config.toml
arch = "wavenet"
model = "sound classifier"
dataset = "read English sentences (LibriTTS-R)"
train_examples = 15625
time_shift_ms = 100
n_mels = 64
hop_length = 160
input = "log_mel"
spec_augment = true
win_length = 512
targets = ["voice"]
num_classes = 2
norm = "groupnorm"
weight_standardization = false
depths = [12]
kernel_size = 3
stem = "single"
widths = [256]
mixing = "cutmix"
loss = "cross_entropy"
init = "trunc_normal_002"
residual_init = "none"
optimizer = "muon"
muon_scale = "match_rms_adamw"
learning_rate = 0.0067
momentum = 0.95
nesterov = true
orthogonalizer = "polar_express"
adamw_lr_other_params = 0.0022
max_grad_norm = 1.0
max_steps = 10600
batch_size = 128
epochs = 86.8
lr_schedule = "linear"
final_lr_fraction = 0.05
warmup_steps = 530
weight_decay = 0.04
adamw_weight_decay_other_params = 0.05
Rows from block 6, named by matrix and row number. Rows with one number belong to one channel. Each number is 128 + 24 x the weight over its row's rms, rounded and kept within 0 to 255. All counts start at 0. After the name is the row's rms in percent of the matrix's.
# filt: filter width-3 conv, dilation 2 (model.blocks.6.filt.weight, 256x256x3), inputs 96-127, a 3 kernel for each
# gate: gate width-3 conv, dilation 2 (model.blocks.6.gate.weight, 256x256x3), inputs 96-127, a 3 kernel for each
filt.6 097 [161 101 152 146 147  87 133 125 166 118 124 119 158 129  97 121 140 149  91 163 129 105  97 131 127 125 123 116 115 153 110 106 148 154 126  98 139 121 127 125 125 116 106 133 122 119 154 140 120 102 119 105 109 170 125  96 137 166  93 127  89 128 107 139 155 130 135 159 146 101 160 129 147 144 153 148 111 128 131 138 145 147 139 142 132 170 126  75  97 137 159 127 171 118 125 132]
gate.6 099 [133 100 175 127 159 123 110 154 125  81 120 129 145 118 135  94 152 117 100 162 133 136 135 147 107 139 127 151 112 126 149 110  96  89 130 152 129 151 152 102 128 123  84 123 115 139 131 164 118 123 115  96  94 105 107 128 144 108 133  80 156 154 133 130 140  87 106 154  78 154  86  78 100 131 142 158 134 166 163 174 174  90 105 154 147 121  80 121 115 107 100 115 143 148 139 125]
filt.7 101 [119 126 108 135 137  91 100 125 130 158 103 116 137 136  99 117 139  82 168 144  94 119 112 122 114 158 206 146 173 113 129 135 123 130 169 142 130 111 152 112 134 129 177 140  92 151 113 141 123 152 137 141 146 144 118 131 126 109 148 141 122 101 133 171 145 113 162 104 138 131 157 181 143 184 153 118 104 165 147  86 102 113 112 135 126 100 124 116 142 180 136 111 136 203 103 140]
gate.7 100 [142 113 143 126 130  94 140 125 112 167 117 116 135 155 126 112 132 119 148 107 120 146 116 138 135 108 160 179 149 149 122 177 168  77 103 188 133 125 155 120 126 108 129 121 163 121 125 114 100 116 129 135 135 142 162 101 161  88 135 135 127 131 112 150 165 128 134 128 138 135  93 128 132 116  99 181 165 157  94 103 147 154 105 102 126 138 139 114 115 146  98  93 116 119 105 130]
filt.8 098 [130 142 120 155 141 161 133 169 133 131 142 126  82 141 172 125 151 142 143  77 105 164 125 135  80 132 135  98 142 115 160 137 118 161  90 181  99 130 175 160 186 118 131 153 111 118 121 143 122 182 130 125 144  94 120 156 113 124  94 150 119 142 134 139 165 166 107 149 106 126 146 103 140  94 118 202 125 142 131 113 167 122 131 119 134 111 165 159 148 135  98 169 175  90 133 128]
gate.8 100 [113 145 135 103 124 108 168 145 104 131 136 115 160 115 101 130 146 153 129 137 157 137 113 143 152 159 122 119 114  91 150 166 167  93 117 112  74  89 134 168 134 117 141 169 171 134  78 126 121 126 140 178 117 136 154 166 106  80  86 140 133 125 107 147 133 155 144 120 108 124 149 103 121 129  99  94 107 145 126 141 150 127 104 164 106 112 141 149 128  76 127 100 136 113 143 134]
filt.9 099 [112  94 106 151 124 180 144 139  77  82 128 167 163  96 122 167 144 148 145 164 135 127 130 113  90 139  91 112  98  98 116  94 104 142 139 150 118 143 135  69 124 155 126  85  94 140 108 149 119  99 121 146 169 145 119  88 157 148 129  97 109 118 153 112  97 137 100 142 121 116 152  80 167 108 147 157 141 151 128 129 154 133 123 163 101 149  97 158 157 135 117 144 168 108 152 106]
gate.9 101 [168 124 187 179 195 117 159 132 150 132 142 126 102 154  91 156 166 164 122 130  99 104  89 121 160 135  96 141 121 120 138  99 144 127 104  99 181 101 156 157 152 103 120 140 156 100 136 129 113 149 105 150 165  65  63 147 121 116  79 168 115 126  85 119 119 173 123  87 116 106 154 113 146 103 130 176 105 124 131 169 143 143 163 131 126 105 105  96 133 140 127 120 167 130 141  95]
filt.10 099 [101 131 127 149 147 173 113 119 126 116 106 106 151  89 120 112 125 103 121 131  98 133 116 148 137 101 117  91 117 136  85 104 135 164  79 121 149 125  96 112 150 165 120 134  97 140 116 110 130 102  74 136 140 140 121 120  75 133 136 144 184 162  99 124 114 108 129 133 128 116 158 135 105 154 125  53  94 186 101 166 148  93  99 128 108 115 119 130 141 119 116  87 102 123 144 143]
gate.10 097 [ 94 138 126 173 115 122 118 139 122  94  93 134 117  91  95  91 103 130 119 114 102 108 121 118  90 154  92 151 133 136 128 158 142 131 116 159 133  92 113 147  98  77 108 131 107 151 122 143 166  82  78 173 135 150 104 151 117 119 131 124 119  62 163 154 163 111  97 121 114 111 144 154 148 122 148 105 124 100 143 154 115 113 171 148 160 136 158 141 163 154 114 128 106  71 120 135]
filt.11 100 [155  91 141 121 120 176 161 128  93 141  99 141 148  63 111 181 182 151 117  94 127 124  95  90  94 114 130 128  98 123  56 125 128 172 128 100 117 146 180 106 159 161 129 150  90  78 114 128 102 139  95 120 108 129  87 121 147 122 121  83 143 124  94 129  93 106 106 137 150 115 124 131 136 113 136 140  93  91 123 116 121 169 159 105 113 116 100 125 136 109 133 141  95 134 156 108]
gate.11 100 [ 94 130 132 121 146 127 123 146 111 110 129 158  91 173 200 144 172 157 145 138 137 101 122 121 183 133  83 100 114 101 109 101 140 112 103 121 128 108 126 112 155 126 113 164 117 154 134 134 146 133 179 135 114 123 130 107 100 112 147 118  99 133 113 135 129 123 106  99 157 163 140 145 103 140 127 139 144 163 127 116  83 176 110 182 147 122 103  81 139 152 126 152 114  88 138 123]
filt.12 104 [102 130 149  98 150 111 132 129 135 133 163 130  79 139 106  92  76 169 119 136 134 119 111 152 120 154 118  77 110 128 139 133 157 107 149 110 137 135 109  78 151 124 115 117 141 109 153 112 141  74 151 134 166  81 143 121 171 141 138  98 143 162 138 134  69 129 121 103 105 141 132 179 105 147 119 106 143 126 141 105 107 117 132 142 121 116  92 121 148 144 106 110 102 118 140  63]
gate.12 100 [127  99 136 100 135 168  56  84 141 137 168 118 160 114  95 114 148 180 179 144 127 126 137 144 121 103 117 135 110 107 150 118  94 114 183 147 104 131 161  99 151  77 128 181 134 135 189 152 109 157 141 148 147 106 142 154 176 140 114 101 127 123 184 151 135 138 148 147 107 110 135 154 131 145 152  94 119 114 134 165 117 101  88  82 138 123 108 133 178 144 109 121 126 152 119 148]
filt.13 098 [111 103 118 170 125 172  97 107 145 151 128 124 134 122 186  90  69 166 186 127 130 143 118 130 112 137 157 127 132 153 120 139 149 139 146 129 177 111 112 148  78  85  93  61  61  94 112 153 147 164 132 147 173 125 125 103 130  85 126 158 154 122 117 140 137 150 104 148 136 130 106 146 129 122 127 131 143  73 113 126 108 165 149 136 177 172 172  85 144 141 144 130 134 180 136 123]
gate.13 099 [123 126 124 154 170 180 149 168 159  78 149 138 123 105 153  88 120 149 118 178 135  97 111 133 145 149  87 124  92 132 161 124  89 122 140 179 138 108 111 124  82  67 108 134 131 150 116  99 121 120 140  97  85 154 152 151 129 168 168 106 135 140 104 100 106 132 141 134  94 113 115 210 150  99  91 106 148 109 109 134 126 119 127 125 124  87 108 101 116 139 137 143 118 107 129 120]
filt.14 099 [134 106 118 146 159 121  60 136 106 131 157 119 184 136 105 134  89 102  78 120 134 134 169 130 121 115 135  99 119 137  90 141 120 144 105 134 132 137 157 126 141 148 129 144 113 120 139 118 166 146 135 132 108 150 134 157 136 102  95 129 144 126  92 153 148 148 139 106 131 158 124 130 115 121 101 151 162  80 121 151 114 126 152  96 119 178 136 157  93 125 121  83 182 142 114  87]
gate.14 101 [ 78 141  85 121 128  88 137 141 124  97 132 143 107 138 128 112 135 145 127 131 138 129 118 136 129 128  90 130 150 114 125 113  97 178  90 124 162 115 128 114  95 114 127 134 116 161 145  97  82 121 138  93 112 134 146 111 109 130 107 125 144 130 127 134 134 136 141 112 104 139  88 115 129 139 110 120 100  92 116 119 122 146 134 151 108 146 104 119 128 158 134 146 179 147 139 115]
filt.15 103 [116 143 143  77 156 107  83 112 169 111 104 114 160 127 134 108 103  95 121 121 168 120 120 156 119 130 127 135 124 120 118  86 129 126 148 140 121 144 153  96  97 128 108 117  92 142 186 111 157 133  71 144 137 156 128 156 150 142 134 117  70 120 106 136 113 131  97 146 157 152 110 145 129 121 102 142  93 156 132  91 134 135  89 128 116 143 129 168 106 116 161 100 127 161 136 140]
gate.15 101 [163 116 144 162 178 135 155 128 151 180 137  93 133 153 148 121 124 114  96 131 147  82 114 129 137  98 147 104 138 130 107 138 128 138 180 133 143 135  71 136 181 138 136 140 160 141 152 148 159 134 140 144 118 135 117 120 144 120 105 114 130 110 154 137  89 110 115 129 143 175 145 157 109 121 211 142 135 127 133 126 129 104 144 158 181 112 123 134 133 174 100 117  81 112 117 131]
filt.16 103 [110 148 111 148 143 115  96 179 156 106  99 115 128 115  95 113  83 179  93 185 101 130  90 151 124 127 130 123  99 144 147 163 127 104  90 128  93 172 120 126 105 123 149 124 121 113 153  93 128 121 133 106  92 144 134  85 199 150 168 140 131 120  95 133 150 114 105  99 130 125 127 142 124 135 103 159  67 109 165 150 123 128 153 114 108  72 147  95 148 120 155  75 123 154 122 135]
gate.16 101 [124 163 106  68 132 161 125 122 146 158  91 153 121 124 120 100 173 119 163 160 144 131 141 165 114 134 120 124 131 125 163 109 159 142 164 146  93 114 118 102 119  83 104 121 111 172 129 157 151 132 146 115 109 143 190 130 124 126 148 100  92 167 148 129 108 111 126 142 133 126 136 131 132 136 148 128 117 150 150  86 127 123 106 121 140 125 118  90  97 145 143 115 102 110  95 101]
filt.17 097 [108 108 124 106 142 192  98 140 138 119 163 143 113 118 115 135 113 130  98 116 139 123 153  66 131  65 138 102 120 136 119 166 139 117 145 136 122 139 169 133 117 133 102 101 104 111 103 131 147 183 102 108 159 112 117 145 124 133 151 102 108 171 154 128 140 148 116 116 137 120 135 107 112 113 125 130 157 108 108 105 131 155 134 137 122 122 125 139  96 137 131  88 160 131  96 103]
gate.17 097 [137 110 134 148 157 137 106 122 152 128 147 123 106 117 112 167 159  92  75 127  82 127 121 124 127 111 128 100 150 157 133 134 135 132 151 143  91 127 137 100 122 128 112 108 141 123 121 143 136 135 105 121 131 148 142 168  87 176 174 152 157 131 140  97  84 107 113  74 125 103 108 102 148 144 102  77 120 138 148 111 155 139 108 112 134 111 110 169 165 129  83 164 103 124  94 166]
filt.18 100 [105 127 144 101 136 126 111 122 117 172 120 135 104 115 115 114 132 125 107 157 118  93  87 165 130 126 132 156 112 123 139 174 109 133 153 165 127  79 147  87 102 112 141 118  84 137 142 126 103 122 102 152 167 122 115 113 101 158 167 142 124 165 134 132 155 117 137 125 149 119 122 161 138 128 109 122 143 146 158 114 137  85 108  96 157 123 106 134 137 122 129 124 128  88 175 143]
gate.18 098 [ 97 101 118 177 120 140 131 146 130 112 162 126 139  98 163 122  86 121 149  97 105 129 132 119 142  66 113 138 131 134 144 134 136 143  83 141 157 124 174 120 104  99  84 156 154 136 152 139  84 145  80 128 117 106 134 101 174 146 113  79 134 155 146 137 136 144 122 124 152 126 116 137 139 129 127 149 127 121 112 118 151  87 122  97 119 157 135 104 135 143 133  83  84  88 117 118]
filt.19 099 [157 128 116 130 107 119 134 138 141 100 117 143 128 103  86 122 114 134 104 128  84 110 120 144 137 118 123 126 115 117 146  98 116 140 151 135 111  97 150 106 177 136 129 127 129 105 164 128 122 152 171 150  79 124 128 130  70 149 147 122  92 100 133  82 130 114 136 124 126 112 145 147 127 117 151 129 126 143  99 135 177 111 128 121 144 132 178 109 126 142  96 138 160  92 133 112]
gate.19 101 [145 128 162 159 133 110 118 133 126  85  81 121 142 188 132 130 125 132 113 130 113 134 131 125 111 128 108  96 123  97 134  93  86 150 124 144 127  97 141 154 154 130 102 117 112 166 146 146 109 127 120 122 130 128 139  98 131 159  74 153 187 112 132  91 119  93 110 159 162 151 159 125 136 159 113  97  91 109 134 102 111 128 151 171 166 122 116 154 110  97 135 122 146 128 132 126]
filt.20 099 [142 111 183  95  77 105 123 129 114 146 147 130 140 125 128 162 143 115  87  96 128 185 117 135 134 138 116 147 143 157 117  98  98 127  76  80 119 115 110 131 165 129 111 182 101 131 118  94 144 130 141 101 115 130  98 111 118 132 101 146 119 150 114  87 100 145 123  99 189 158 147 116 130 117 101 136 114 125 144 144 147 100 103  80 115 107 115  77 120  94 132 123 106 111 160 123]
gate.20 101 [128 117  74 127 165 144 152 119  99 126 117 108 160 139 114 129  88 117 158 118 147 161 120 148  98 118 124 191 175 155 106 117 146 152 158 186 156 124 162 187 101 156 110 143 171 114 191  91 124 120 144 145 156 120 125 164  93 167 148 117 122 134 122 113 108 168  88 109 133  91 132 114  86 165 110 157 128 160 125  94 107 158  73 107 150  96 125 121 134 123 155 127 140 127  96 160]
filt.21 101 [148 143  54 114 128 165 107 100 110 118 172 132 129 141 128 117 165 125 147 124  87 170 120 124 141 147 130 123 143 108  99 148 128 141 135  92 107 110 177 123 171 114 132 117 145 134 131 116 123 109 149 167 169 162 131 121 130 121  94 134 118 140 158 117 114 161 115 122 139 141 137 107 151 157 108 154 140 144 130 117 113 146 157 166 130 147 138 146 116 167 139 174  93 134 115 108]
gate.21 102 [ 82 120 156 128 111 137 112 139 143 151 136 142 141 117 130 153 107 142 132 149 145 170 141 114 117 152 160 101 126 110 103 109 120 138 132 142 116 121 169 142 152 171 126 118 137 141 116 147  99  98  81 127 146  95  84 122 123 119 149 165 140 131 139 124 168 125 131  62  94 145 120 160 125 122 115 133 126 101  91 137 142 105 160 166 147 134 125 160 131 109 131  98 133 139 129 132]
filt.22 102 [141 120 136 164  73 142 128 117 121 100 121 114 126 119 124 129  92 122 119 114 147 170 137 127  87 128 101  99 112 159 140 134 138 128 134 130  99 160 104 126 122 163 136 166  67 145 121  92 133 188 148 133 118 140 105  83 161 160 110 141 108 150 101 157 121 137 160 109 118 146 124 151 150 119 120 108 131 130 163 175 120 103 141 133 151 139 138 150 137 143 154 226  68 115 135 139]
gate.22 098 [111 144 126 145 104 123 112 149 123 123 121  99 121  86 145 147 166 146 108 165 157 124 121 141  92 127 148 103 111 107 158 115 104 112 123 128  78 116 138  91 134 135 142 102  95 110 132 133  92 108  74 151 106 175 119 137 100 109 129 121 117 165  81 154 140 137  99 148 145 133 139 147 128  79 129  99 112 146 144 128 117 114 134 160 120 159 117 152 124 115 110 160 121 113 106 184]
filt.23 099 [120 105 149  96 100 120  99 136 151 138 116 123 152  91 111 168 139 152 155 137 112  89 147 146 151 124 120 135 155  97  76 122 133  96 129 134 112 116 127 128 138 112 147 107 127 141 162 102 118 101 105 130 109 121  98 152 131 140 125  92 133 171 133 123 133 133 141 106 171 126 112 118 148 121 104 143 127 131 132 131 130 134 145 129 123 140 170 139 137 189 150 132 123 133  78 100]
gate.23 100 [113 120 126 125 141 131 118 149 129 154 132 181 163 160 138 130 106 115 118  69 129 133 130 145 142 119 102 111 135 160 110 178 138 106 169 105  94 128 134 115 113 114 168 124 125 105 111 146 123 117 144 140 119 129 130 141 139 165 134 130 166 162 121  87 122 148  82 170 123 131 131 165 105 130 102 131 109 103 142 114 117 116 121 113 191 140 116 121  90 146  89 160  77 168 149  96]
filt.24 100 [105 142 132 120 128 112 139 143 139 151 121 151 155 121 148 200 139 120 136 160 121 143 113 122 144  83 128 147 111 127 154 113 132  89 122 134 133 114 152 142 139 157 132 106 115 148 125 134 116 165 128 135  86 153 139  91 122 126 120 110 166 160 132 135 112 140 164 116 118 129 154 145 119 126 170 171 136 104 148 112 163 129  33 110 136 146 119 128  88  99  98 125 106 147 111 125]
gate.24 104 [132 145 150  93 145 150 108 151 133 103 114 130 158 174 114 125 110 161 104 138 116 104  81 118 129  98 141 110  95 133 102 132  52 113 110 143 114 159 143 103 150 171 173 112 126 114 141  97 173 146 137  95 139 109 115 147 131 111 158 129 147 153 131 119 121 124 118 103 130 119 155 156 121 139  76 134 154 127  66 117 110 113 164 105 130 118 147 109 147 149 119 109 161 123 108 111]
filt.25 100 [ 84 117 110  60 123 138 138  94 112  98 102 120 141 142 144 147 154  91 148 129 126 163 119 122 109  97 163 171 127 148 152 140 111 152  94  98  74 141 101 127 140 114 117 130 166 115 134 129 166 135 130 136 173 144 109 110 192 142 113 119 123 134 175 169 122  96 143 123 148 133 142 147 142 128 121 130 134 173 127 115 110 145 101 109 126 118 146 125 102 127 160 120  97 144 123  75]
gate.25 098 [156 147  90 106 206 123 136 147 142 144 100 114 169  92 114 133 136 127 149 113 120 116 110 106 113 109  84 139 108 155 139 113 118 113 187 148 116 104 128 144 128 130 110  88 144 112 145 165 123 127 141 143 112 128 178  82  90 121 130 134 145 123 125  97 113 156 125 101 129 149 134 151 151 182 171 111 114 132 149 124 167 130 145 112 123 136 120 125 152  91 182 139 117 152 128 138]
filt.26 100 [138 139 132 100 111 129 168 156 122 133 163 164 124 144 133 130 167 168 108 169 144 121  90 134 174  95 150 113  63 139 128 187 146 141  79 108 109 173 143 104  89 120 155 133 137 137 117 131 129 153 117 116  52 105 193 136 110 112 125 107 125 127 100 125 123 175 101 141 152  98  89 118 102 124 145 108 108 116 130 147 126 166 127 168 109 133 171 161 107  81 135 157 149 148  82 146]
gate.26 103 [126 113 150  99 168 172 126 128 122 157 124 128 118 149 124 147 105 127 130  92 103 127 115 176 142 108 143 161 157 169 128 128 123 140 101 133 137 121 135 135 110 138 134 134 133 102 157 179 134 114 123 114  83 117 119 117 155 115 108 153 162  63 112 124 102 195 131 108 108 138 136 127 121 142 146 142 124 155 117 111 114 204 142 145 115 114 129 142 156 118 193 166 129 138 127 110]
filt.27 101 [127 149 130 139 162 100 105 127 134 127 115 125 128 109 134 153 130 165 129 159 124 154 102 111 115 148 192 148 194 120 122 160 101 127 119 141  97 147 124 131 131 134 141 133 137 140 110 108 142 169 134 177  96 128 131 114 122 118 165 137 134 157 148 155 156 192 142 159 149 117 107 105 135 126  92 165 127 120 135 127 167 137 152 126 153 123 123 112 151 105 103 127 136 137 114 161]
gate.27 097 [138 138  83 140 131 129 140 155 156 134 116 122 112 184 162  71 133 145 131 136 165 134 113 112 124 127 134 135 124  91 153 136 150 121 128 170 135 100 172 118 134 115 166 118 103 153 152 133 136 146 112 125 144 109 144 161 120 138 133  98 118 161 119 147 129 114 155 142 155 129 164 136 111 109 158  99 138 102 107  90 146  79 139 113 165  99 101 109 151  88 142 132 172 144 114 130]
filt.28 100 [109 138 127 113 100 105 133 164 134 148 133 144 110 134 163  99 144 145 128 131 120 156 159 144 107 113 130 167 168 139  95 105 168 194 102 158 124  85 100  84 147  83 138  96 108  95 122 135 144 110 131 166 123  94 161 121 115 142 149 139 108 105 105 111 116  71 123 115 141 123 129 143 130 125 130 143 185 156 151 115  85 103 180 144 106  82 124 108  96 137 154 109 156 102 157 137]
gate.28 097 [101 161 125 146  82 131 150 160 121 158 132 106 164 149  93 172 136 137 155 146 141 119 123 134 136 123 145 138 148  95 105 130 108 125 136 127 121 141 159 130 124 118 140 138 147 107 119 139 138 124 157 115 141 149 143 138 124 130 123 147 122 140  68 111 156 112 138  90 104 148 127 117 134 151  78 137 139 159 123 151 127 146 107 159 148 112 148 130 100 145 138 174 163 144 111 148]
filt.29 102 [130 142 146 135 158 122 130 155 171 131 124  75 102 128 131 129 122 118  93 115  62 125 126 138 133 118 136 138 147 125  97 117 143 153 132 108 130 102 141 122 134 157 141 135  71 108 123 131 132  87 175  79  99 108 103 136 154 165 100 158 138  78 111 119 149  77 123 136  94 125 142 112 118 129 124 110 128 163 182 101 110 136 110 111 162 144 142 161 102 150 140 152 134 111  79 121]
gate.29 100 [153 161 131 128 103 120 172 122 145 117  91 110 100  92 104  73 107 118 100 156 147 130 113 113  78 124 143 116 119  95 127 125 137 146 122 165 157 167 104 116 138 157  87 126 108 147 140 137 105 157 138 131 130 118  65  71 133  99 129  88 150 120 130 150 122 144  92 162 142 143 145 122 133 152 108 104 139 153 141 166 134 102 136 111 105 129 149 120 128 121 133 129  86 113 122 156]
filt.30 104 [152  79 118 142 103 105 136 127 127 147 142 157 158  90 111 144  93 143 111 177 133 137 103 115  99 118 105 142 151  95 173 154 160 162 168 118 148 126 139 165 125  97 143 135 121 102 125 126 115 154 136 114 113 145 156 167  62 161  86 135 164 122 163 160 134 162 117 141 137 156 136 133 134  91 141 174 106 109 137 105 132 120  96 121 113 124 169 134  81 127 112 155  94  91 111 141]
gate.30 100 [126 142 164 117 147 150 144 170 110 107 145 110 112 151 154 140 162 114 103 168 111  88 156 128 109 100 139  76 140 100 143 141 148  61 153 136  97  94 120 154 116  85 112 144 166 127 138 173 144 122  86 146 138 125 133 162 130 117  93 134 150 136 105 136 160 111 122 139 105 129 147 166 141  89  92 164 126 129 111 120 101 102 144 134 171 162 104 140 115 124 124 139 126 167  99 130]
filt.31 097 [178 138 128 143  75 100 114 114 139 124 128 116 110 164 145  93 117 101 115 146 142 150 148 134 148 149 123 136 124 124 108 135 169 140 130 136 131 118 142  78 130 120 108 131 138 109  76 164 114 129 102 133 134 149 108 139 113 159 176  99 112 144  83 127 139 122 178 166 116 104 158 119 148 123 141 111 154 113 110 149 147  85  96 130 107 164 160 128 107 133 115 112 163  83 111 146]
gate.31 100 [102  79 149 118 179 133 131 104 129 148 106 139  98 117 118 158 124 165 100 104 125  92 121 159 115 126  81 158 135 143 154 153 149  84 106 148 104 159 132 123 123 122 151 108 152 150 127  98 149 136 148 120 106 118 113 109 166 150 146 128 155 149 110 150 127 146 134 150 128 108 113 112 123 158 115 129 141  94 104  82 154 120 176 204 110 139  97 156 133 119 104  82 119 141 158  98]
filt.32 099 [107 146 122 109 136 108 139 188 133 152 127 116 128 113 145 101 153 139 108  81 137 106 130 153 141 123 135 127  95 132 111 147 158 117 149 132 124 126 124 121 143 134 127 111  96 119 120 145 132 115  96 105 132 138 151 145  76 136 106 168  96 126 146 113 125 148 111 151 169 128 162 132  77 110 136 113  78  92 133 163 101 160 108 169 116 128 117 109 195 176 105 109 130 117  87 138]
gate.32 103 [128 135 109 127 138 166 187 113 126  98  98 134 132 112 160 148 134 165 138 133 122 127  86 139  95 120 108 106 124 117 155 147 129  98 121 103  98 134 149 148 141 108 118 150 106 147 159 117 113 125 148 130 113 128  83 139 142 138 128 122 103  96  96 141 128 158 158 143 126  88 148 136 162 134 121 107 142 173 111 146 106  82  91 155 148 132  74 100 115 125 133 132  88 121 111 128]
filt.33 099 [122 107 156 110 159 148 142 129 162 104 155 102 123 102 132 119 158 112 156 107 126 131 150 156 144  98 142 114 154 126  71 133  75 115 123 134 125 167 134 118  66  80  88 138 136 206 173  96 135 149 193 120 138 134 137  91 127 140 130 132 114 146 152 116 127 126 179 122 128 118 152  94 159 186 130 130 142 138 136 112  84 168 174 157 122 112 116 100 155 153 123 151 143 141 153  90]
gate.33 103 [144 133 130 155 156 123 109 167 123 154 133 156 140 152  95 153 116 126 157 140 111 113 136 121 129  97 166 116  85 102 122 155 112 119 103 171 137 128 111 124 123 143 131 130 168 102 103 104 117 163 145 119 163 146 169 105 146 121 136 120 144 131 136 125 132 168 154 125 118 114 138 177 122 171 146  86 141 133 124 102  72 149 105 156 145 132 155 124 106  96 147 131  72 167  85 108]
filt.34 096 [141 149 144 140 109 115 155 147 157 117 137 112 113  92 144 135 104 116 165  87 112 131 128 104 154 113 154 143 139  99 143 102  96 103 150 107 123 103 119 133 113 123 132 162 157  82 131 150 177 127  97 138 186 133 184 119 159 112 108 159 117 106 107 151 112 145 118 124 109 105 141 118 120 140  89 147 125  96 108 144 137 122 173 107  56 134 121 138 129 130 157 144 133 165 115 140]
gate.34 098 [140 146 120 135 133 133 136 152  78  68 157 135 138 139  99 100 150 106  82 110 135 119 140 141  75  86 167 121 124 134 155 141  86 118 174 114  68 124  74 131 163 105 100 135 119 128 134 120 134 165 143 147 104 143 110 173 107 134 123 102 131  75  84 131 153 136 130 111 108 136 152 142 121 117 145 155  98  75 105 113 121 136 124 133 138  71  97 115  75 122 120 118 185 113 117  82]
filt.35 105 [133 125 148 157 161 121  78  84 119 120 109 141 162 118 127 141 119 149 110 183  87 156  98 127 188 124  70  93  76 119  97 142 125 160 116 135 167 137 159 113  96 168 144 116 137 134 116 177 139 145 132 138 124 110 101  73 133 115 146 150 138 168 118 112 155  75 113  94 123 133 153 150 131 166 139 122 139 172 106 128 132 142 111 149 107 109 158 164 172 168 154 119 147 101 147 151]
gate.35 100 [ 82 139 126  97 102 115 127 145 155 111  99 135 104 150 131 119 138 143 143 121 180 106 143 112 135 127 138 134 125 135 127 117 101 152 138 157  75 112 136 118 143 147 123 153 196 154 128 134 131 117 115  69 135 134 134 172  69 102 123 123  97 143 115 110 120 125  68 136 134 125 112 144 106 129 111 138 130 118 122 101 160 113 140 143 119 134 112 104 179 154 173 118 128 158 113 107]
filt.36 100 [139 129 134 105 168 184 102 106 106 141 122 116  93 144 157 105  56 162 101 100 101 128 101 125 117 121 114 158 132 108 110 157  96 104 123 153 133 134 167 121 134 169  74 144 175 107 147 108  89 113 134 165 103 173 138 105 132 136 119 128  75 115 153 184 110  56 136 135 111 140  68 151 133 157 138 177 126 109 138 134 169 100 141 166 142 113 141 102 109 118 113 134  69 161 153 177]
gate.36 101 [140 120 141 148 144 109 144 146 124  90 113  86 126 118 147 116 140  85 135 134 123 148 114 166 121  87 168 104 148 167  82 139 137 114 148 139 112 104 114 122 128  91 126 140 122 104 134 110 151 126 113 102 134 141  88 109 157 113 117 127 170 142 108 134 101 141 158 104  80 117 117 101 127 125 144 111 103 130 122 154 109 106  70 154 118 172 121 131  97 113 157 139 121 100 127 106]
filt.37 100 [110 135 110 124  94 110 117 176 105 115  95 108  92  84 162 121 169 122 106 112 147  91 110 149  99 142 120 157 151 130 116 126 127 116  86 147 127 132  75 102 100 151 103 168 159 140 132 124  98  83 105 139 154 113  64 117 185  92 121 130 200  93 119 150 137 153 123 123  98 128 109 156  93 113 162 157 178 171 137 114 141 130 125 144  87 134 151 151 124 106 105 142 139 132 159 161]
gate.37 102 [131  98  59 146 146 125 149 113 187 120 116 150 107 162 134 110 106 141 124 126  96  98 110 132 123 147 121 123  96 132 172 167  90 133 112 160  83 136 172 157 125  99  99 116 187  99 134 109 179 152 136 103 128  96  89 125 120 146  91 130 150 124 101 127 141  58 170 153  64 142 156 122 133 147 141 156 127 153 119 114 131 138  91 128 143 101  97 114 126 155 134 134 143  97 110 151]
filt.38 096 [111 152 149 135 133 156 139 125 113 133 121 156 134 150 111 148 152 155  92 162 160 122 103 117 112 125 131 125 112 129 131 138 148 127 123 110 129 109 109  99 139 151 182 151 144 132 131 129 167 102 133 162 125 126  87 141 149 136 175 105 156 105 171  80 130 130 132 127  94 122 122 119 116 126  89 111 128 162 135 155 139 107 142 151  97 128 100 142 124 120 177 172  95 132 176 125]
gate.38 101 [123 129 104 107 124 156 168 146 119 131 155 140 160  82  96 155 164 164 146 103 132 129 132 123 117 181 133 132 109 129 106  64 147 113 113 109 107 116 103 134  96 148 134 132 131 128 129 159 158 134 121 103  96 136 145 138 144 114 120 118 109 138 110 144  84 126  78 112 111 117 133 129 155 147 136 111 134 155 134 173 122 142 177 152 124 136  99 134 129 115  83  88 153 107 122 130]
filt.39 100 [145 136 128 104 122 143 103 143 121 178 173 168 147 144  98 134 102 151 107 183 110  97 127 123 101 142 123  95  41 116 137 142 118 142 164 127 105 146 171  86 129 129 130 163  70 153 110 144 114 102 171 106 147 109 147 135 139 156 123 133 122 158 153 124  99 126 158  89 161 126 193 127 132 149 131 115 138 102 143 132 158  97 145 142 112 125 124 103 172 140 101 155 136 158 129 155]
gate.39 098 [109 155 136 123 130 129 118 164  92 138 145 120 116 144  94 112 134 124 107  80 116 129 118 118 137 107  85 117 104 188 142 134 157 106 117 119 125 123 169 148 122  97  98 138 140 129  87 140 122 127 110  86 131  89 148  88  89 125 142 109 120 165 145 115 112 136  97 117 106 152 185 154 119 176 123 108 103 144  88 141  91 100 121 107 120 140 104 123 130  53 115 141 137 155 142 116]
filt.40 098 [155 126  88 124 138 118 147 158 137 118 118 144  90 121 121 124 133 136 131 171 143 153 143  94 107 116 108 156  86 149 156 137 155  94 106 142 138 131 140 124 103 149 100 169 115 112  84 114 121 168 128 127 102  92 164 175 184 167 137 140  99 126  69 101 140 123 120 152 117 120 144 122  89  97 127 137 130 143 168 126 130  98  94 128 131  94 169 121 132  95 133 143  85 131 115 116]
gate.40 098 [117 140 138 145  99 125 101 165  97 120 141 165 166 154 114 124  89 109 136 107 133 147 135 147 127 142 126 162  97 145 100 134 163 135  81 108 132 135 105 135 131 132 111 111 131 138 122 125 145 112 160 140 126 159  93 129 127 142 170 110  59 116  92 154 139 113 129  95 126 123 106 130 144 108 122 140 144 128 129 134 122 169  80 139 109 100 113  98 119 148 124 123 128 123 146 172]